{"model": "audio captioner", "dataset": "synthesized solo parts of chorales (CocoChorales)", "train_examples": 39062, "gain_aug_db": 6, "time_shift_ms": 100, "n_mels": 64, "hop_length": 320, "input": "log_mel", "spec_augment": false, "win_length": 400, "tokenizer": "word", "vocab_size": 56, "encoder_arch": "resmlp", "encoder_norm": "layernorm", "encoder_norm_position": "pre", "encoder_activation": "swiglu", "encoder_mlp_ratio": 3, "encoder_parallel_block": false, "encoder_inner_norm": false, "encoder_drop_path": 0.15, "encoder_patch_size": [16, 4], "encoder_layers": 8, "encoder_width": 512, "fusion": "cross_attention", "decoder_width": 192, "decoder_layers": 10, "decoder_norm": "layernorm", "decoder_norm_position": "post", "decoder_activation": "gelu", "decoder_mlp_ratio": 4, "decoder_head_dim": 64, "decoder_fused_qkv": true, "decoder_bias": "none", "decoder_qk_norm": false, "decoder_parallel_block": false, "decoder_inner_norm": true, "decoder_drop_path": 0.15, "decoder_positions": "rope", "decoder_cross_attention_every": 1, "decoder_tie_embeddings": false, "init": "lecun_normal", "residual_init": "none", "optimizer": "adamw", "learning_rate": 0.00066, "beta1": 0.8, "beta2": 0.999, "eps": 1e-10, "max_steps": 8800, "batch_size": 96, "epochs": 21.6, "lr_schedule": "wsd", "decay_fraction": 0.3, "final_lr_fraction": 0.1, "warmup_steps": 260, "weight_decay": 0.3}
Rows from block 3 of the audio encoder of a small audio captioner, named by matrix and row number. Rows with one number belong to one neuron. Each number is 200 + 40 x the weight over its row's rms, rounded and kept within 0 to 999. All counts start at 0.
Before each neuron's rows are labels from the 100 clips, of 14976, where the neuron reaches its largest size: "peak on" is the class under the peak. Only what is clearly more common there than usual is listed. The data: synthesized solo parts of chorales (CocoChorales). In brackets: how many of the 100.
# gate: MLP gate (encoder.blocks.3.mlp.gate.weight, 1536x512), inputs 206-308
# fc1: MLP up (encoder.blocks.3.mlp.fc1.weight, 1536x512), inputs 206-308
# fc2: MLP down (encoder.blocks.3.mlp.fc2.weight, 512x1536, transposed), outputs 206-308

peak on: silence (94)
gate.50,239,237,232,217,213,157,174,263,183,218,201,211,218,165,231,227,230,214,174,157,251,216,196,150,220,205,206,256,125,185,205,198,94,218,183,224,221,200,217,174,275,181,143,184,192,120,134,239,208,181,115,227,214,199,195,153,217,163,216,201,188,245,213,277,81,156,212,192,241,271,188,146,261,212,249,187,283,178,216,201,169,177,194,146,242,267,199,202,204,164,154,225,228,236,205,192,240,206,223,202,129,159,271
fc1.50,235,209,254,210,216,172,194,241,211,173,206,241,217,194,252,195,226,179,204,168,201,200,112,168,260,236,273,192,134,174,293,183,169,219,241,240,224,228,130,111,238,212,178,162,157,90,125,195,227,174,219,224,172,213,195,140,238,163,210,275,219,238,220,219,188,122,198,186,230,207,77,156,196,131,256,226,254,257,133,264,207,199,201,205,214,247,142,203,193,185,194,217,134,178,193,145,162,247,228,233,159,118,250
fc2.50,106,148,193,203,244,274,206,138,280,167,203,168,275,185,227,233,205,210,211,228,149,195,244,149,172,159,174,205,220,251,287,215,253,270,230,169,256,199,120,220,243,91,180,158,236,235,214,182,170,187,178,276,232,175,110,214,226,203,224,209,95,190,133,241,261,241,191,211,160,214,170,205,199,170,145,220,258,294,159,165,167,262,215,193,160,206,266,240,213,240,155,212,193,204,135,155,193,182,197,222,274,246,221

peak on: C4 (53)
gate.533,188,187,233,147,243,214,202,222,228,260,141,191,107,211,165,188,251,259,197,130,187,146,221,234,154,183,183,230,132,167,184,195,165,151,172,167,287,176,245,135,250,342,227,267,176,270,177,221,197,274,216,179,172,137,192,181,200,179,188,205,172,273,181,225,190,209,226,224,228,162,180,170,222,185,259,195,116,104,190,198,211,225,216,89,229,213,244,221,236,221,171,177,175,223,240,147,216,149,188,224,233,226,294
fc1.533,159,252,170,186,162,159,246,198,212,126,253,152,247,259,221,204,154,208,154,191,195,184,221,210,200,271,206,181,217,135,271,163,206,241,152,184,104,210,157,246,130,151,155,227,220,142,216,210,139,249,133,218,227,215,197,221,183,204,191,140,143,131,168,244,201,207,227,195,181,241,240,169,251,206,149,216,253,224,233,223,195,197,156,342,183,154,179,153,227,220,213,212,263,199,157,237,168,176,238,186,244,256,205
fc2.533,266,144,164,231,222,207,213,245,193,197,313,150,249,207,231,192,199,224,179,176,161,210,223,216,141,214,139,179,197,188,168,219,231,182,166,216,200,221,187,162,179,229,183,231,150,176,276,245,220,199,217,238,135,258,207,176,148,216,164,172,162,202,228,175,222,150,285,237,186,197,177,171,252,161,139,204,233,223,194,166,180,200,131,147,310,234,196,179,191,168,247,231,236,232,214,183,186,146,191,172,168,183,177

peak on: silence (94)
gate.358,233,211,231,194,289,212,197,250,237,271,237,191,256,219,132,169,265,209,171,137,210,318,239,199,211,202,184,210,217,252,147,107,167,151,251,226,201,215,250,166,236,129,166,224,156,177,179,176,161,158,216,196,182,189,189,197,159,135,220,153,228,197,251,249,211,152,199,207,203,190,194,108,192,209,215,183,178,189,271,182,186,180,213,192,255,174,179,138,177,227,223,211,202,195,241,250,252,210,222,178,212,175,151
fc1.358,150,242,219,246,186,224,209,195,144,182,239,187,127,226,266,212,243,207,180,214,225,166,187,236,236,240,234,161,222,220,229,202,86,207,173,193,173,132,144,190,252,223,232,206,167,263,167,82,181,111,222,162,244,209,178,232,172,193,172,216,240,272,197,180,205,199,226,141,188,109,112,218,189,187,223,147,248,194,223,180,133,164,201,167,206,155,229,227,239,180,221,232,223,246,196,151,188,169,223,236,195,301,200
fc2.358,165,190,207,168,175,247,208,224,227,187,193,237,193,158,173,170,145,199,221,240,158,191,223,152,181,126,198,172,247,187,282,151,212,196,235,225,239,208,147,191,177,223,184,194,175,190,205,181,187,161,162,195,216,146,195,195,208,257,187,233,195,237,190,197,190,205,154,224,226,140,150,207,158,237,167,279,205,205,185,262,223,248,106,229,183,118,237,274,196,246,190,228,268,341,195,212,155,229,221,200,192,240,162

peak on: silence (98)
gate.567,232,216,167,198,246,147,181,189,212,197,244,92,186,230,196,154,174,167,160,256,217,218,163,233,208,268,212,183,240,185,133,217,254,198,196,180,243,229,276,191,149,264,188,172,224,205,202,238,189,201,129,188,206,206,151,167,205,250,148,137,259,158,166,119,140,167,180,219,156,197,215,193,208,227,211,180,162,240,211,229,204,194,225,220,77,169,198,165,219,165,230,259,211,219,218,237,221,176,210,130,208,190,193
fc1.567,114,242,136,170,181,137,122,187,204,283,255,152,193,179,249,166,216,177,223,209,185,209,192,190,175,239,156,190,298,190,142,182,229,313,187,138,233,214,153,266,100,229,122,230,238,242,223,170,253,273,252,136,236,296,225,217,210,192,175,161,207,210,118,158,231,154,188,250,149,263,203,218,218,192,174,241,227,210,208,190,230,209,140,266,179,165,197,145,161,174,225,144,202,199,222,301,237,200,260,183,302,185,176
fc2.567,97,201,208,248,246,243,274,238,248,231,198,212,341,223,213,240,181,211,220,204,184,230,173,203,159,225,160,164,249,253,213,174,250,224,267,232,280,164,168,173,188,175,181,221,152,218,178,173,251,274,289,204,190,257,153,271,223,192,178,254,183,185,118,241,235,205,185,196,228,201,181,164,174,150,158,177,240,277,199,264,244,274,219,193,152,183,225,223,140,303,173,193,246,187,207,199,216,172,215,201,198,229,184

peak on: G5 (66)
gate.328,162,210,148,147,208,171,214,174,210,262,230,153,200,230,128,224,249,212,203,231,204,173,198,141,136,252,270,261,189,164,176,182,210,237,162,184,194,186,189,235,81,224,144,181,207,131,233,233,130,246,185,235,313,166,267,245,246,215,220,174,182,173,172,219,249,238,210,244,87,166,220,198,220,251,194,240,197,252,243,103,166,205,126,251,90,199,163,202,158,233,230,178,201,172,141,240,132,211,239,152,306,215,178
fc1.328,171,183,281,272,171,245,210,243,159,287,196,195,229,209,241,254,176,130,166,200,181,228,237,187,208,241,235,180,200,244,173,244,268,143,176,144,197,169,194,180,201,201,252,187,175,239,244,224,184,159,235,194,221,177,208,222,310,287,196,156,178,208,289,203,231,216,220,140,208,270,198,156,179,207,179,242,235,199,210,235,211,255,213,209,203,260,207,181,234,214,160,214,221,229,214,252,171,185,237,181,180,223,233
fc2.328,192,189,266,218,209,213,147,152,180,256,235,181,267,171,201,211,249,147,206,178,167,267,182,175,213,261,197,176,197,273,150,157,203,209,117,155,278,200,178,276,277,169,222,246,237,221,133,256,275,274,255,251,208,228,189,154,263,153,208,166,212,161,150,218,220,181,202,224,152,201,303,165,236,112,225,192,264,232,230,151,334,193,273,255,182,211,249,232,196,273,254,220,171,186,198,155,222,213,228,195,194,260,268

peak on: C4 (29)
gate.662,145,176,170,142,183,177,239,163,209,181,203,238,207,204,155,155,245,204,182,256,173,162,254,225,176,156,237,270,162,182,248,245,256,244,186,176,168,200,285,170,112,233,189,202,190,221,198,115,191,196,195,143,223,148,232,168,167,226,210,147,217,198,142,206,236,184,244,211,203,204,251,250,234,253,185,134,83,213,229,222,151,187,194,252,183,209,147,211,119,150,197,200,168,229,158,216,236,190,236,212,204,170,225
fc1.662,145,180,166,161,225,190,245,182,160,215,214,225,270,254,172,161,217,266,246,207,193,227,203,250,166,197,151,203,252,215,204,132,193,225,224,192,177,209,197,212,187,159,139,183,185,221,183,168,154,219,230,194,159,183,212,238,197,226,210,96,185,245,148,142,254,313,242,255,144,228,197,230,248,158,175,186,187,206,300,126,180,182,138,222,194,153,269,230,232,217,182,221,182,148,174,160,176,168,216,227,292,223,221
fc2.662,189,155,219,265,227,266,219,146,163,249,272,220,277,233,186,246,191,217,215,210,197,276,178,218,226,268,214,186,209,258,203,167,214,190,153,185,262,128,223,149,250,185,133,238,183,178,253,272,226,217,223,241,221,251,109,146,207,149,255,193,151,154,173,246,202,161,206,222,230,178,205,171,154,117,107,168,259,247,173,154,182,210,187,182,210,220,237,255,264,253,247,190,182,157,198,145,172,143,185,218,174,242,171

peak on: E5 (66)
gate.685,202,188,216,206,208,271,180,231,239,137,260,163,116,254,246,143,350,249,180,225,184,244,196,222,238,146,156,197,249,197,209,198,223,225,167,201,199,143,218,198,204,157,264,233,175,186,198,210,178,208,177,121,217,167,121,225,208,150,203,248,154,209,170,267,163,148,196,179,157,197,189,204,265,154,294,163,194,210,227,191,205,233,246,164,129,157,243,202,280,155,246,177,231,217,131,146,245,151,163,208,210,202,203
fc1.685,161,226,204,211,232,163,268,271,145,205,259,159,232,227,211,231,177,173,231,222,149,202,210,180,179,244,105,209,129,187,213,205,261,147,132,159,195,126,126,110,182,176,196,197,144,151,271,204,184,286,268,198,225,215,230,248,202,187,221,126,95,166,237,171,216,242,260,253,150,176,227,239,186,197,164,219,239,197,215,237,187,257,215,295,166,257,188,228,198,276,150,193,175,125,203,215,168,150,123,201,195,199,209
fc2.685,205,167,251,221,270,280,210,219,165,252,235,249,154,119,260,234,274,195,164,218,112,256,260,258,284,163,153,235,243,239,226,179,236,174,200,178,234,139,115,177,205,184,193,248,186,149,228,220,235,238,246,235,163,166,176,210,183,162,209,211,144,277,159,173,155,105,219,230,270,161,293,169,345,190,170,187,191,200,140,202,215,188,195,169,168,154,231,235,214,173,216,153,189,175,271,187,155,210,183,195,172,181,280

peak on: E5 (38)
gate.121,255,233,188,172,243,171,164,249,245,226,212,191,142,166,182,207,211,168,237,202,76,124,193,208,195,217,211,201,192,189,244,175,173,145,161,170,185,214,192,166,225,234,137,245,188,171,193,173,242,216,224,225,220,207,213,160,309,196,189,147,181,217,226,289,159,271,184,160,214,215,187,155,188,255,257,113,206,177,184,223,237,249,191,233,215,293,180,145,194,192,198,160,211,229,225,137,242,202,171,184,238,229,254
fc1.121,191,195,240,221,207,286,165,168,186,208,200,234,278,192,254,195,173,186,175,221,301,285,178,252,246,95,190,187,203,154,207,210,201,254,265,214,213,154,170,212,228,148,246,129,159,155,209,214,224,230,161,191,182,193,201,173,194,170,191,239,246,206,211,200,219,102,219,260,191,210,211,191,151,135,185,203,241,256,192,202,211,182,202,129,165,238,221,244,161,147,172,220,165,206,226,179,176,209,195,217,129,148,154
fc2.121,194,233,224,138,193,141,212,240,171,198,220,218,144,234,139,189,183,223,119,198,282,140,198,208,181,169,216,271,136,208,212,200,205,189,153,202,162,239,168,180,226,197,196,224,199,180,186,176,237,172,216,227,195,144,225,170,250,242,165,168,187,228,194,195,121,192,239,287,165,139,137,209,186,264,243,134,181,157,179,237,184,187,224,195,225,196,221,161,152,172,325,156,213,240,229,259,219,260,211,177,189,175,261

peak on: silence (100)
gate.543,148,203,210,162,178,234,246,221,240,235,222,119,204,258,111,234,254,294,206,233,207,133,176,241,132,208,157,198,226,192,149,141,244,192,159,186,200,223,265,221,266,201,174,159,246,237,223,142,194,253,235,127,259,206,239,215,191,211,244,184,187,155,167,164,134,234,254,208,182,235,168,132,255,206,176,193,189,102,238,133,242,224,227,214,168,194,173,226,152,169,185,135,276,213,202,258,252,245,204,167,204,222,220
fc1.543,162,226,149,199,265,178,197,149,195,238,130,204,160,182,221,186,247,222,181,289,260,145,217,214,195,223,215,207,142,226,234,204,203,264,190,174,226,176,178,249,189,172,174,154,234,227,134,211,209,229,249,205,257,186,176,236,134,343,215,169,229,155,78,171,274,262,193,231,213,164,123,184,293,191,232,125,209,225,258,224,141,244,191,187,166,195,120,177,205,258,186,173,189,144,205,194,228,214,175,184,179,169,193
fc2.543,157,252,175,248,231,190,215,139,289,206,193,218,190,197,188,191,245,177,215,193,203,190,186,146,182,195,212,97,224,196,195,177,237,259,226,259,204,189,257,223,220,182,222,215,225,220,170,212,213,244,194,266,223,115,184,279,254,256,205,249,168,268,174,185,165,223,213,147,191,155,187,199,211,266,241,221,133,195,234,181,266,214,121,173,171,112,160,262,169,183,170,164,240,201,212,180,157,220,172,241,223,235,328

peak on: E5 (77)
gate.489,180,131,309,238,158,230,154,162,220,168,213,268,179,175,221,175,225,256,117,242,218,267,154,218,234,191,195,182,144,196,257,197,200,294,167,191,186,242,259,218,264,222,229,284,201,200,167,230,214,174,197,218,207,209,149,201,209,219,259,163,219,226,193,163,145,206,172,170,178,205,157,218,252,163,233,180,191,218,190,218,222,176,242,138,169,254,294,170,216,195,262,247,122,243,202,209,246,241,170,225,186,191,127
fc1.489,179,231,280,188,196,199,164,154,213,197,145,263,111,241,235,187,165,187,114,220,255,202,198,144,230,210,287,190,179,154,195,182,254,205,240,166,255,218,208,223,208,150,187,239,191,243,204,156,234,171,160,106,191,174,246,209,172,180,179,242,163,256,223,231,203,271,158,191,240,164,173,236,215,194,259,193,195,171,137,209,166,186,175,161,187,206,211,217,268,145,223,202,161,183,169,200,153,205,186,183,191,225,133
fc2.489,199,259,151,172,194,173,189,182,217,128,197,204,163,260,182,166,137,192,229,288,242,193,203,169,251,171,259,150,145,180,273,154,188,167,267,220,136,210,194,227,159,161,182,91,238,197,199,130,220,185,173,96,183,179,217,188,240,237,193,204,226,218,196,190,151,231,189,165,139,178,156,217,146,252,198,245,173,159,148,257,137,236,220,237,112,213,192,205,177,224,188,266,252,230,144,250,163,205,200,163,246,205,201

peak on: silence (63)
gate.224,131,250,207,176,175,170,232,274,207,190,226,125,250,199,169,145,264,260,226,192,160,148,244,114,132,240,182,232,185,228,202,161,225,194,249,186,249,209,198,283,222,164,216,136,239,161,213,181,183,167,180,108,204,238,113,222,206,195,191,157,204,241,125,117,216,175,237,218,205,278,131,194,280,187,188,288,154,264,228,164,221,218,217,263,149,200,265,196,211,228,222,220,197,243,124,222,179,223,163,194,236,217,211
fc1.224,260,233,199,208,221,224,229,225,230,199,112,201,195,123,256,208,202,241,180,193,193,179,236,213,210,121,163,236,191,205,168,228,128,226,198,234,148,242,219,169,207,125,183,233,298,307,136,193,199,185,119,260,200,183,250,177,162,210,155,215,230,277,156,267,220,187,205,123,135,130,207,205,196,251,236,249,142,294,164,165,217,190,177,170,181,170,145,202,201,187,131,222,194,216,224,209,251,223,197,188,192,173,209
fc2.224,240,235,209,278,150,182,244,243,163,211,218,240,216,172,150,158,256,243,234,194,180,276,168,232,231,259,223,229,144,271,198,280,213,154,146,185,148,216,216,185,241,163,156,254,210,125,248,191,173,222,232,263,170,223,204,155,197,216,211,219,198,246,203,199,202,199,205,194,155,246,169,219,186,219,236,138,269,207,146,166,192,195,196,161,184,219,134,124,206,136,177,190,142,212,196,148,299,210,139,240,195,221,225

peak on: C5 (41)
gate.53,200,231,194,166,148,185,158,156,195,224,174,209,161,199,189,278,273,198,199,183,204,241,162,243,172,264,170,247,141,164,235,201,166,225,222,242,212,136,209,209,170,224,225,202,224,223,143,194,193,162,142,210,155,142,228,173,205,134,208,173,213,250,234,288,223,203,191,134,196,138,153,231,205,210,209,163,170,220,235,152,134,230,191,171,222,205,153,168,150,147,150,267,129,153,202,198,224,139,202,232,200,139,224
fc1.53,231,217,149,139,161,154,207,216,156,179,225,154,225,222,161,209,277,225,153,230,214,242,216,73,144,275,207,221,233,183,166,221,170,245,176,207,230,242,214,294,216,205,177,247,280,212,352,257,191,206,177,206,258,199,188,207,131,205,157,185,223,110,117,177,252,238,169,154,195,215,134,105,241,183,236,194,174,199,249,89,174,152,142,200,197,186,218,240,246,215,187,191,239,112,213,231,270,185,214,207,190,266,154
fc2.53,228,136,152,166,278,220,228,250,228,212,264,185,213,289,293,245,227,264,124,212,176,234,138,245,191,180,171,131,292,190,164,172,156,205,169,171,207,143,226,162,167,217,163,210,100,139,212,220,244,226,213,186,141,224,156,201,210,142,275,211,221,170,281,258,160,116,164,130,245,246,257,170,195,181,204,156,171,190,192,199,191,209,89,108,235,228,136,231,191,153,238,181,197,165,290,174,185,187,277,121,214,125,151

peak on: G5 (28)
gate.667,204,153,212,221,244,266,170,156,208,193,151,195,166,138,264,228,247,192,177,227,156,110,183,232,211,215,225,226,183,150,227,169,162,209,181,242,289,192,207,255,195,247,208,179,156,248,142,279,278,197,207,222,144,158,161,160,227,197,108,190,219,266,268,263,227,189,158,182,194,146,202,184,224,206,300,192,152,164,184,293,216,161,251,214,251,217,190,235,166,182,111,222,153,230,248,175,209,209,193,208,163,231,194
fc1.667,136,215,132,216,168,213,250,184,223,131,216,160,197,213,198,307,249,193,190,139,184,295,171,196,153,227,265,268,229,251,123,249,250,217,152,230,161,220,303,201,231,181,189,124,258,123,208,234,113,166,157,215,279,142,151,209,187,106,238,197,213,200,194,225,180,200,162,204,155,257,208,204,262,230,240,187,213,282,207,194,181,173,229,239,149,186,198,167,182,183,218,249,125,212,159,234,208,193,165,219,180,142,264
fc2.667,298,241,158,175,274,255,207,186,246,207,121,215,208,213,221,213,190,183,137,208,175,195,172,185,270,245,303,240,254,178,222,177,202,240,223,219,246,168,172,198,284,196,158,156,174,160,120,166,247,221,149,184,208,116,202,178,209,178,135,230,200,281,310,193,112,235,162,155,172,194,200,254,189,220,222,201,187,177,129,274,196,219,206,240,176,120,250,256,145,174,189,203,212,234,197,169,230,305,182,235,215,152,222

peak on: C4 (28)
gate.440,159,253,208,216,183,121,188,195,188,184,236,107,150,236,171,130,170,184,202,162,245,168,187,199,195,257,187,208,210,229,155,245,263,230,273,255,159,205,205,197,177,193,230,147,230,217,179,193,241,235,166,217,214,232,259,126,206,269,150,140,238,241,159,184,207,150,194,128,123,203,174,178,169,205,181,211,152,202,236,167,214,204,211,274,251,170,172,178,136,186,194,119,293,259,136,264,219,233,185,151,248,236,138
fc1.440,224,172,189,206,185,149,216,137,237,194,87,203,168,184,212,177,192,119,128,209,257,219,192,223,172,180,211,140,249,155,192,200,252,170,244,217,109,259,176,153,194,219,225,163,243,229,249,212,228,185,244,255,180,186,202,193,252,234,153,201,193,210,195,271,185,220,122,204,117,200,226,204,191,226,176,199,151,211,192,205,198,109,168,284,177,191,223,227,173,206,196,177,237,232,228,277,219,211,190,169,156,191,185
fc2.440,152,148,225,215,281,220,239,223,189,267,279,239,197,206,250,251,143,185,213,201,159,142,168,161,150,200,168,177,244,241,195,168,234,185,256,171,217,174,139,171,175,281,150,234,161,211,224,247,293,183,261,234,172,195,157,213,179,181,232,153,150,171,222,183,259,201,147,223,245,253,217,169,198,201,155,285,215,198,248,211,225,239,148,231,196,238,225,181,230,259,176,184,191,251,262,163,156,143,286,235,238,263,220

peak on: G5 (48); G#5 (38)
gate.26,152,200,158,195,291,195,191,231,206,225,242,147,188,274,196,143,222,155,230,208,183,206,210,226,136,206,214,173,227,216,228,125,252,233,236,185,181,225,242,146,194,151,186,177,134,179,190,225,223,212,212,207,158,158,168,186,284,230,131,186,195,199,170,200,179,204,251,219,173,218,199,225,236,291,153,232,197,226,199,211,191,250,203,289,144,206,240,168,209,220,202,150,217,256,161,258,191,222,199,171,202,254,277
fc1.26,186,249,146,187,171,199,243,197,159,190,201,154,192,159,179,155,240,213,262,177,244,242,214,142,155,309,189,148,237,130,147,211,215,184,214,186,177,209,138,264,144,238,148,248,242,211,216,119,125,173,270,187,227,246,200,202,182,148,216,194,169,139,144,188,246,150,181,190,221,222,183,158,223,231,234,201,168,168,200,154,233,185,213,168,154,207,173,174,223,205,221,151,217,156,176,179,240,171,234,185,225,198,183
fc2.26,151,178,191,223,122,192,237,132,184,230,207,258,253,178,184,175,208,215,235,185,147,178,189,214,180,152,102,223,192,213,193,245,269,207,189,150,176,168,193,239,244,199,155,212,191,261,198,212,171,200,235,232,166,179,204,334,201,221,234,218,168,207,32,137,298,247,205,154,165,222,237,204,218,199,165,183,177,200,241,118,171,220,172,158,200,221,221,154,231,186,216,218,214,161,210,140,262,167,151,176,148,234,189

peak on: C4 (26)
gate.491,156,168,218,237,177,203,256,242,208,228,187,166,225,252,216,169,210,196,273,155,197,294,161,268,177,176,157,161,181,188,239,195,339,177,213,174,148,165,236,194,275,190,189,229,121,162,209,220,148,222,212,171,246,202,267,174,147,220,213,180,146,184,161,162,224,228,270,266,243,222,131,161,213,197,174,209,233,182,265,237,171,260,231,99,163,204,190,185,225,186,139,241,180,229,99,157,226,201,166,182,183,264,199
fc1.491,278,229,232,177,258,184,257,159,187,258,236,151,176,258,196,191,172,164,200,227,131,165,220,135,211,179,135,194,239,169,173,214,251,258,258,272,194,202,232,180,161,303,235,188,172,139,153,141,216,254,210,207,213,199,212,238,180,206,154,238,266,196,257,172,191,201,186,193,249,235,179,141,273,163,146,206,171,214,179,248,187,226,251,190,193,131,132,206,216,196,127,214,220,235,155,220,229,300,180,221,239,230,133
fc2.491,171,198,211,242,162,204,176,154,226,193,241,161,283,193,142,232,174,153,101,216,204,195,179,203,234,218,201,155,193,211,213,158,193,291,193,174,247,221,212,176,229,190,194,160,247,222,173,193,223,160,193,253,260,258,227,165,234,217,222,170,169,159,200,216,171,197,223,81,171,249,238,190,158,172,206,228,268,263,277,212,233,225,249,212,251,221,241,221,206,172,238,289,194,248,231,153,230,264,132,209,123,281,142

peak on: G5 (37)
gate.247,178,230,236,195,142,162,193,197,189,266,235,207,150,184,166,170,256,213,202,238,227,209,205,152,134,177,166,175,180,132,193,196,198,286,170,191,169,206,190,264,171,197,331,205,184,274,150,181,178,225,201,225,259,249,172,192,223,230,246,236,267,189,117,172,221,198,153,223,185,231,169,283,237,206,208,192,156,159,251,115,225,200,208,171,196,175,230,207,217,186,274,132,215,248,127,242,157,192,253,203,262,265,173
fc1.247,151,174,212,189,222,205,176,195,244,229,242,157,178,123,194,149,136,195,262,251,124,175,263,247,166,196,143,157,199,233,148,199,196,253,215,142,198,169,196,251,202,304,219,209,227,234,212,222,169,157,174,189,261,262,228,216,119,238,209,143,196,140,131,196,254,182,171,201,149,232,192,172,231,212,222,173,265,157,250,213,264,259,225,233,224,138,179,181,173,154,256,181,296,222,196,170,111,171,191,148,225,175,258
fc2.247,184,216,196,177,188,174,221,213,300,246,229,264,220,227,171,153,184,144,237,120,251,163,260,193,170,169,184,168,207,167,249,175,264,177,213,184,253,197,180,233,244,194,232,175,162,226,148,164,181,183,210,173,155,184,224,195,180,181,189,225,179,213,114,165,233,225,240,256,287,185,232,184,251,187,153,208,198,208,259,176,189,246,202,151,209,174,184,213,178,275,157,198,222,246,194,225,187,264,173,227,146,214,130

peak on: silence (47); G#5 (34)
gate.310,294,182,179,200,187,115,195,216,194,145,279,214,260,151,198,280,222,148,197,162,204,231,253,234,192,246,228,166,190,241,230,291,263,205,192,202,179,264,215,166,234,243,215,289,203,101,232,182,199,247,184,142,173,232,200,149,185,213,208,227,167,171,225,196,117,187,253,251,230,164,205,161,189,231,213,206,179,192,243,216,198,221,205,164,216,221,165,146,177,205,229,251,169,159,160,207,208,232,182,206,233,176,170
fc1.310,172,150,199,199,191,227,208,188,195,213,45,232,185,228,213,151,196,206,218,249,146,220,276,178,213,189,128,165,218,210,200,208,232,203,252,225,184,191,284,185,182,242,188,247,178,206,222,256,150,194,237,142,182,165,203,265,154,156,157,200,180,193,186,167,306,180,242,201,182,180,183,230,201,205,210,227,203,156,226,237,223,268,96,205,162,137,208,270,188,291,191,247,186,245,191,229,228,137,165,207,179,216,282
fc2.310,251,206,216,216,177,208,241,90,166,179,191,176,137,155,197,171,139,185,223,232,233,261,179,167,230,267,199,227,241,240,240,290,218,200,262,198,156,221,208,141,203,189,219,234,185,135,176,250,239,227,213,178,198,201,207,198,191,171,168,177,185,137,157,179,257,184,156,184,122,227,194,216,230,243,210,200,209,200,193,241,256,286,290,185,116,187,232,183,232,176,223,241,139,178,160,218,230,193,146,199,151,154,296

peak on: E5 (33)
gate.265,199,180,181,124,156,296,179,211,151,174,196,214,176,240,241,181,232,241,170,256,265,93,192,210,140,167,228,231,141,280,225,239,188,149,131,226,120,100,341,160,191,189,214,189,220,241,185,119,192,200,184,180,243,173,262,260,236,252,126,191,327,252,177,185,171,174,179,199,186,220,214,152,221,203,210,158,202,177,191,182,167,219,221,174,162,185,176,239,207,181,272,210,177,195,223,183,227,273,163,128,196,169,257
fc1.265,228,169,271,199,200,200,141,205,254,175,141,203,203,199,273,176,177,255,193,161,176,206,219,219,239,217,251,165,209,173,256,256,126,248,240,211,189,173,182,129,202,154,260,229,222,207,219,246,265,165,255,189,183,235,238,183,232,258,219,218,173,192,225,226,172,190,187,213,187,129,208,209,178,259,215,179,220,166,225,290,210,191,151,148,172,243,278,229,188,156,192,248,199,300,220,213,214,192,117,264,163,272,148
fc2.265,243,214,143,173,281,189,144,132,231,150,158,157,157,164,184,170,151,193,152,158,247,201,203,171,211,168,227,257,185,218,162,195,169,222,251,265,110,188,262,207,225,162,280,168,209,211,140,172,167,205,218,188,236,135,190,181,197,231,210,229,233,144,239,222,117,174,180,211,153,205,187,171,155,211,233,156,173,203,213,222,164,177,248,232,255,229,200,200,185,117,134,233,208,186,207,212,298,232,150,161,143,156,274

peak on: G5 (35)
gate.161,215,142,184,197,205,127,137,156,185,238,227,240,209,143,157,188,160,214,240,178,149,191,229,211,186,153,241,117,129,211,203,160,198,200,269,255,131,201,226,207,162,287,275,220,231,206,252,224,192,201,182,228,213,201,225,230,165,195,287,182,208,247,205,197,250,180,199,257,222,194,154,149,261,151,308,287,174,200,326,150,195,226,183,191,174,202,219,247,175,157,198,208,78,210,155,209,261,229,248,201,226,158,143
fc1.161,236,246,115,137,235,133,254,143,217,242,182,187,251,298,165,211,207,184,184,140,241,285,141,121,203,221,148,229,193,179,179,193,218,171,270,219,230,227,211,225,162,213,177,189,223,160,189,200,212,201,245,226,241,166,220,167,193,143,152,158,180,218,275,170,205,214,204,194,207,304,197,187,195,259,148,270,167,195,192,211,174,173,160,282,166,190,177,202,184,264,139,280,190,195,145,262,236,210,181,186,248,194,171
fc2.161,247,231,152,215,104,181,212,201,206,194,173,224,168,208,201,217,211,195,204,149,201,203,159,179,237,194,200,245,114,208,195,193,195,223,183,200,112,166,256,315,173,173,175,206,220,211,194,135,160,202,206,165,224,156,264,190,238,139,225,220,253,175,244,210,228,236,188,114,176,194,229,240,139,242,210,140,177,207,87,165,253,236,212,243,224,178,205,194,172,178,222,200,232,224,163,168,325,271,209,102,183,183,179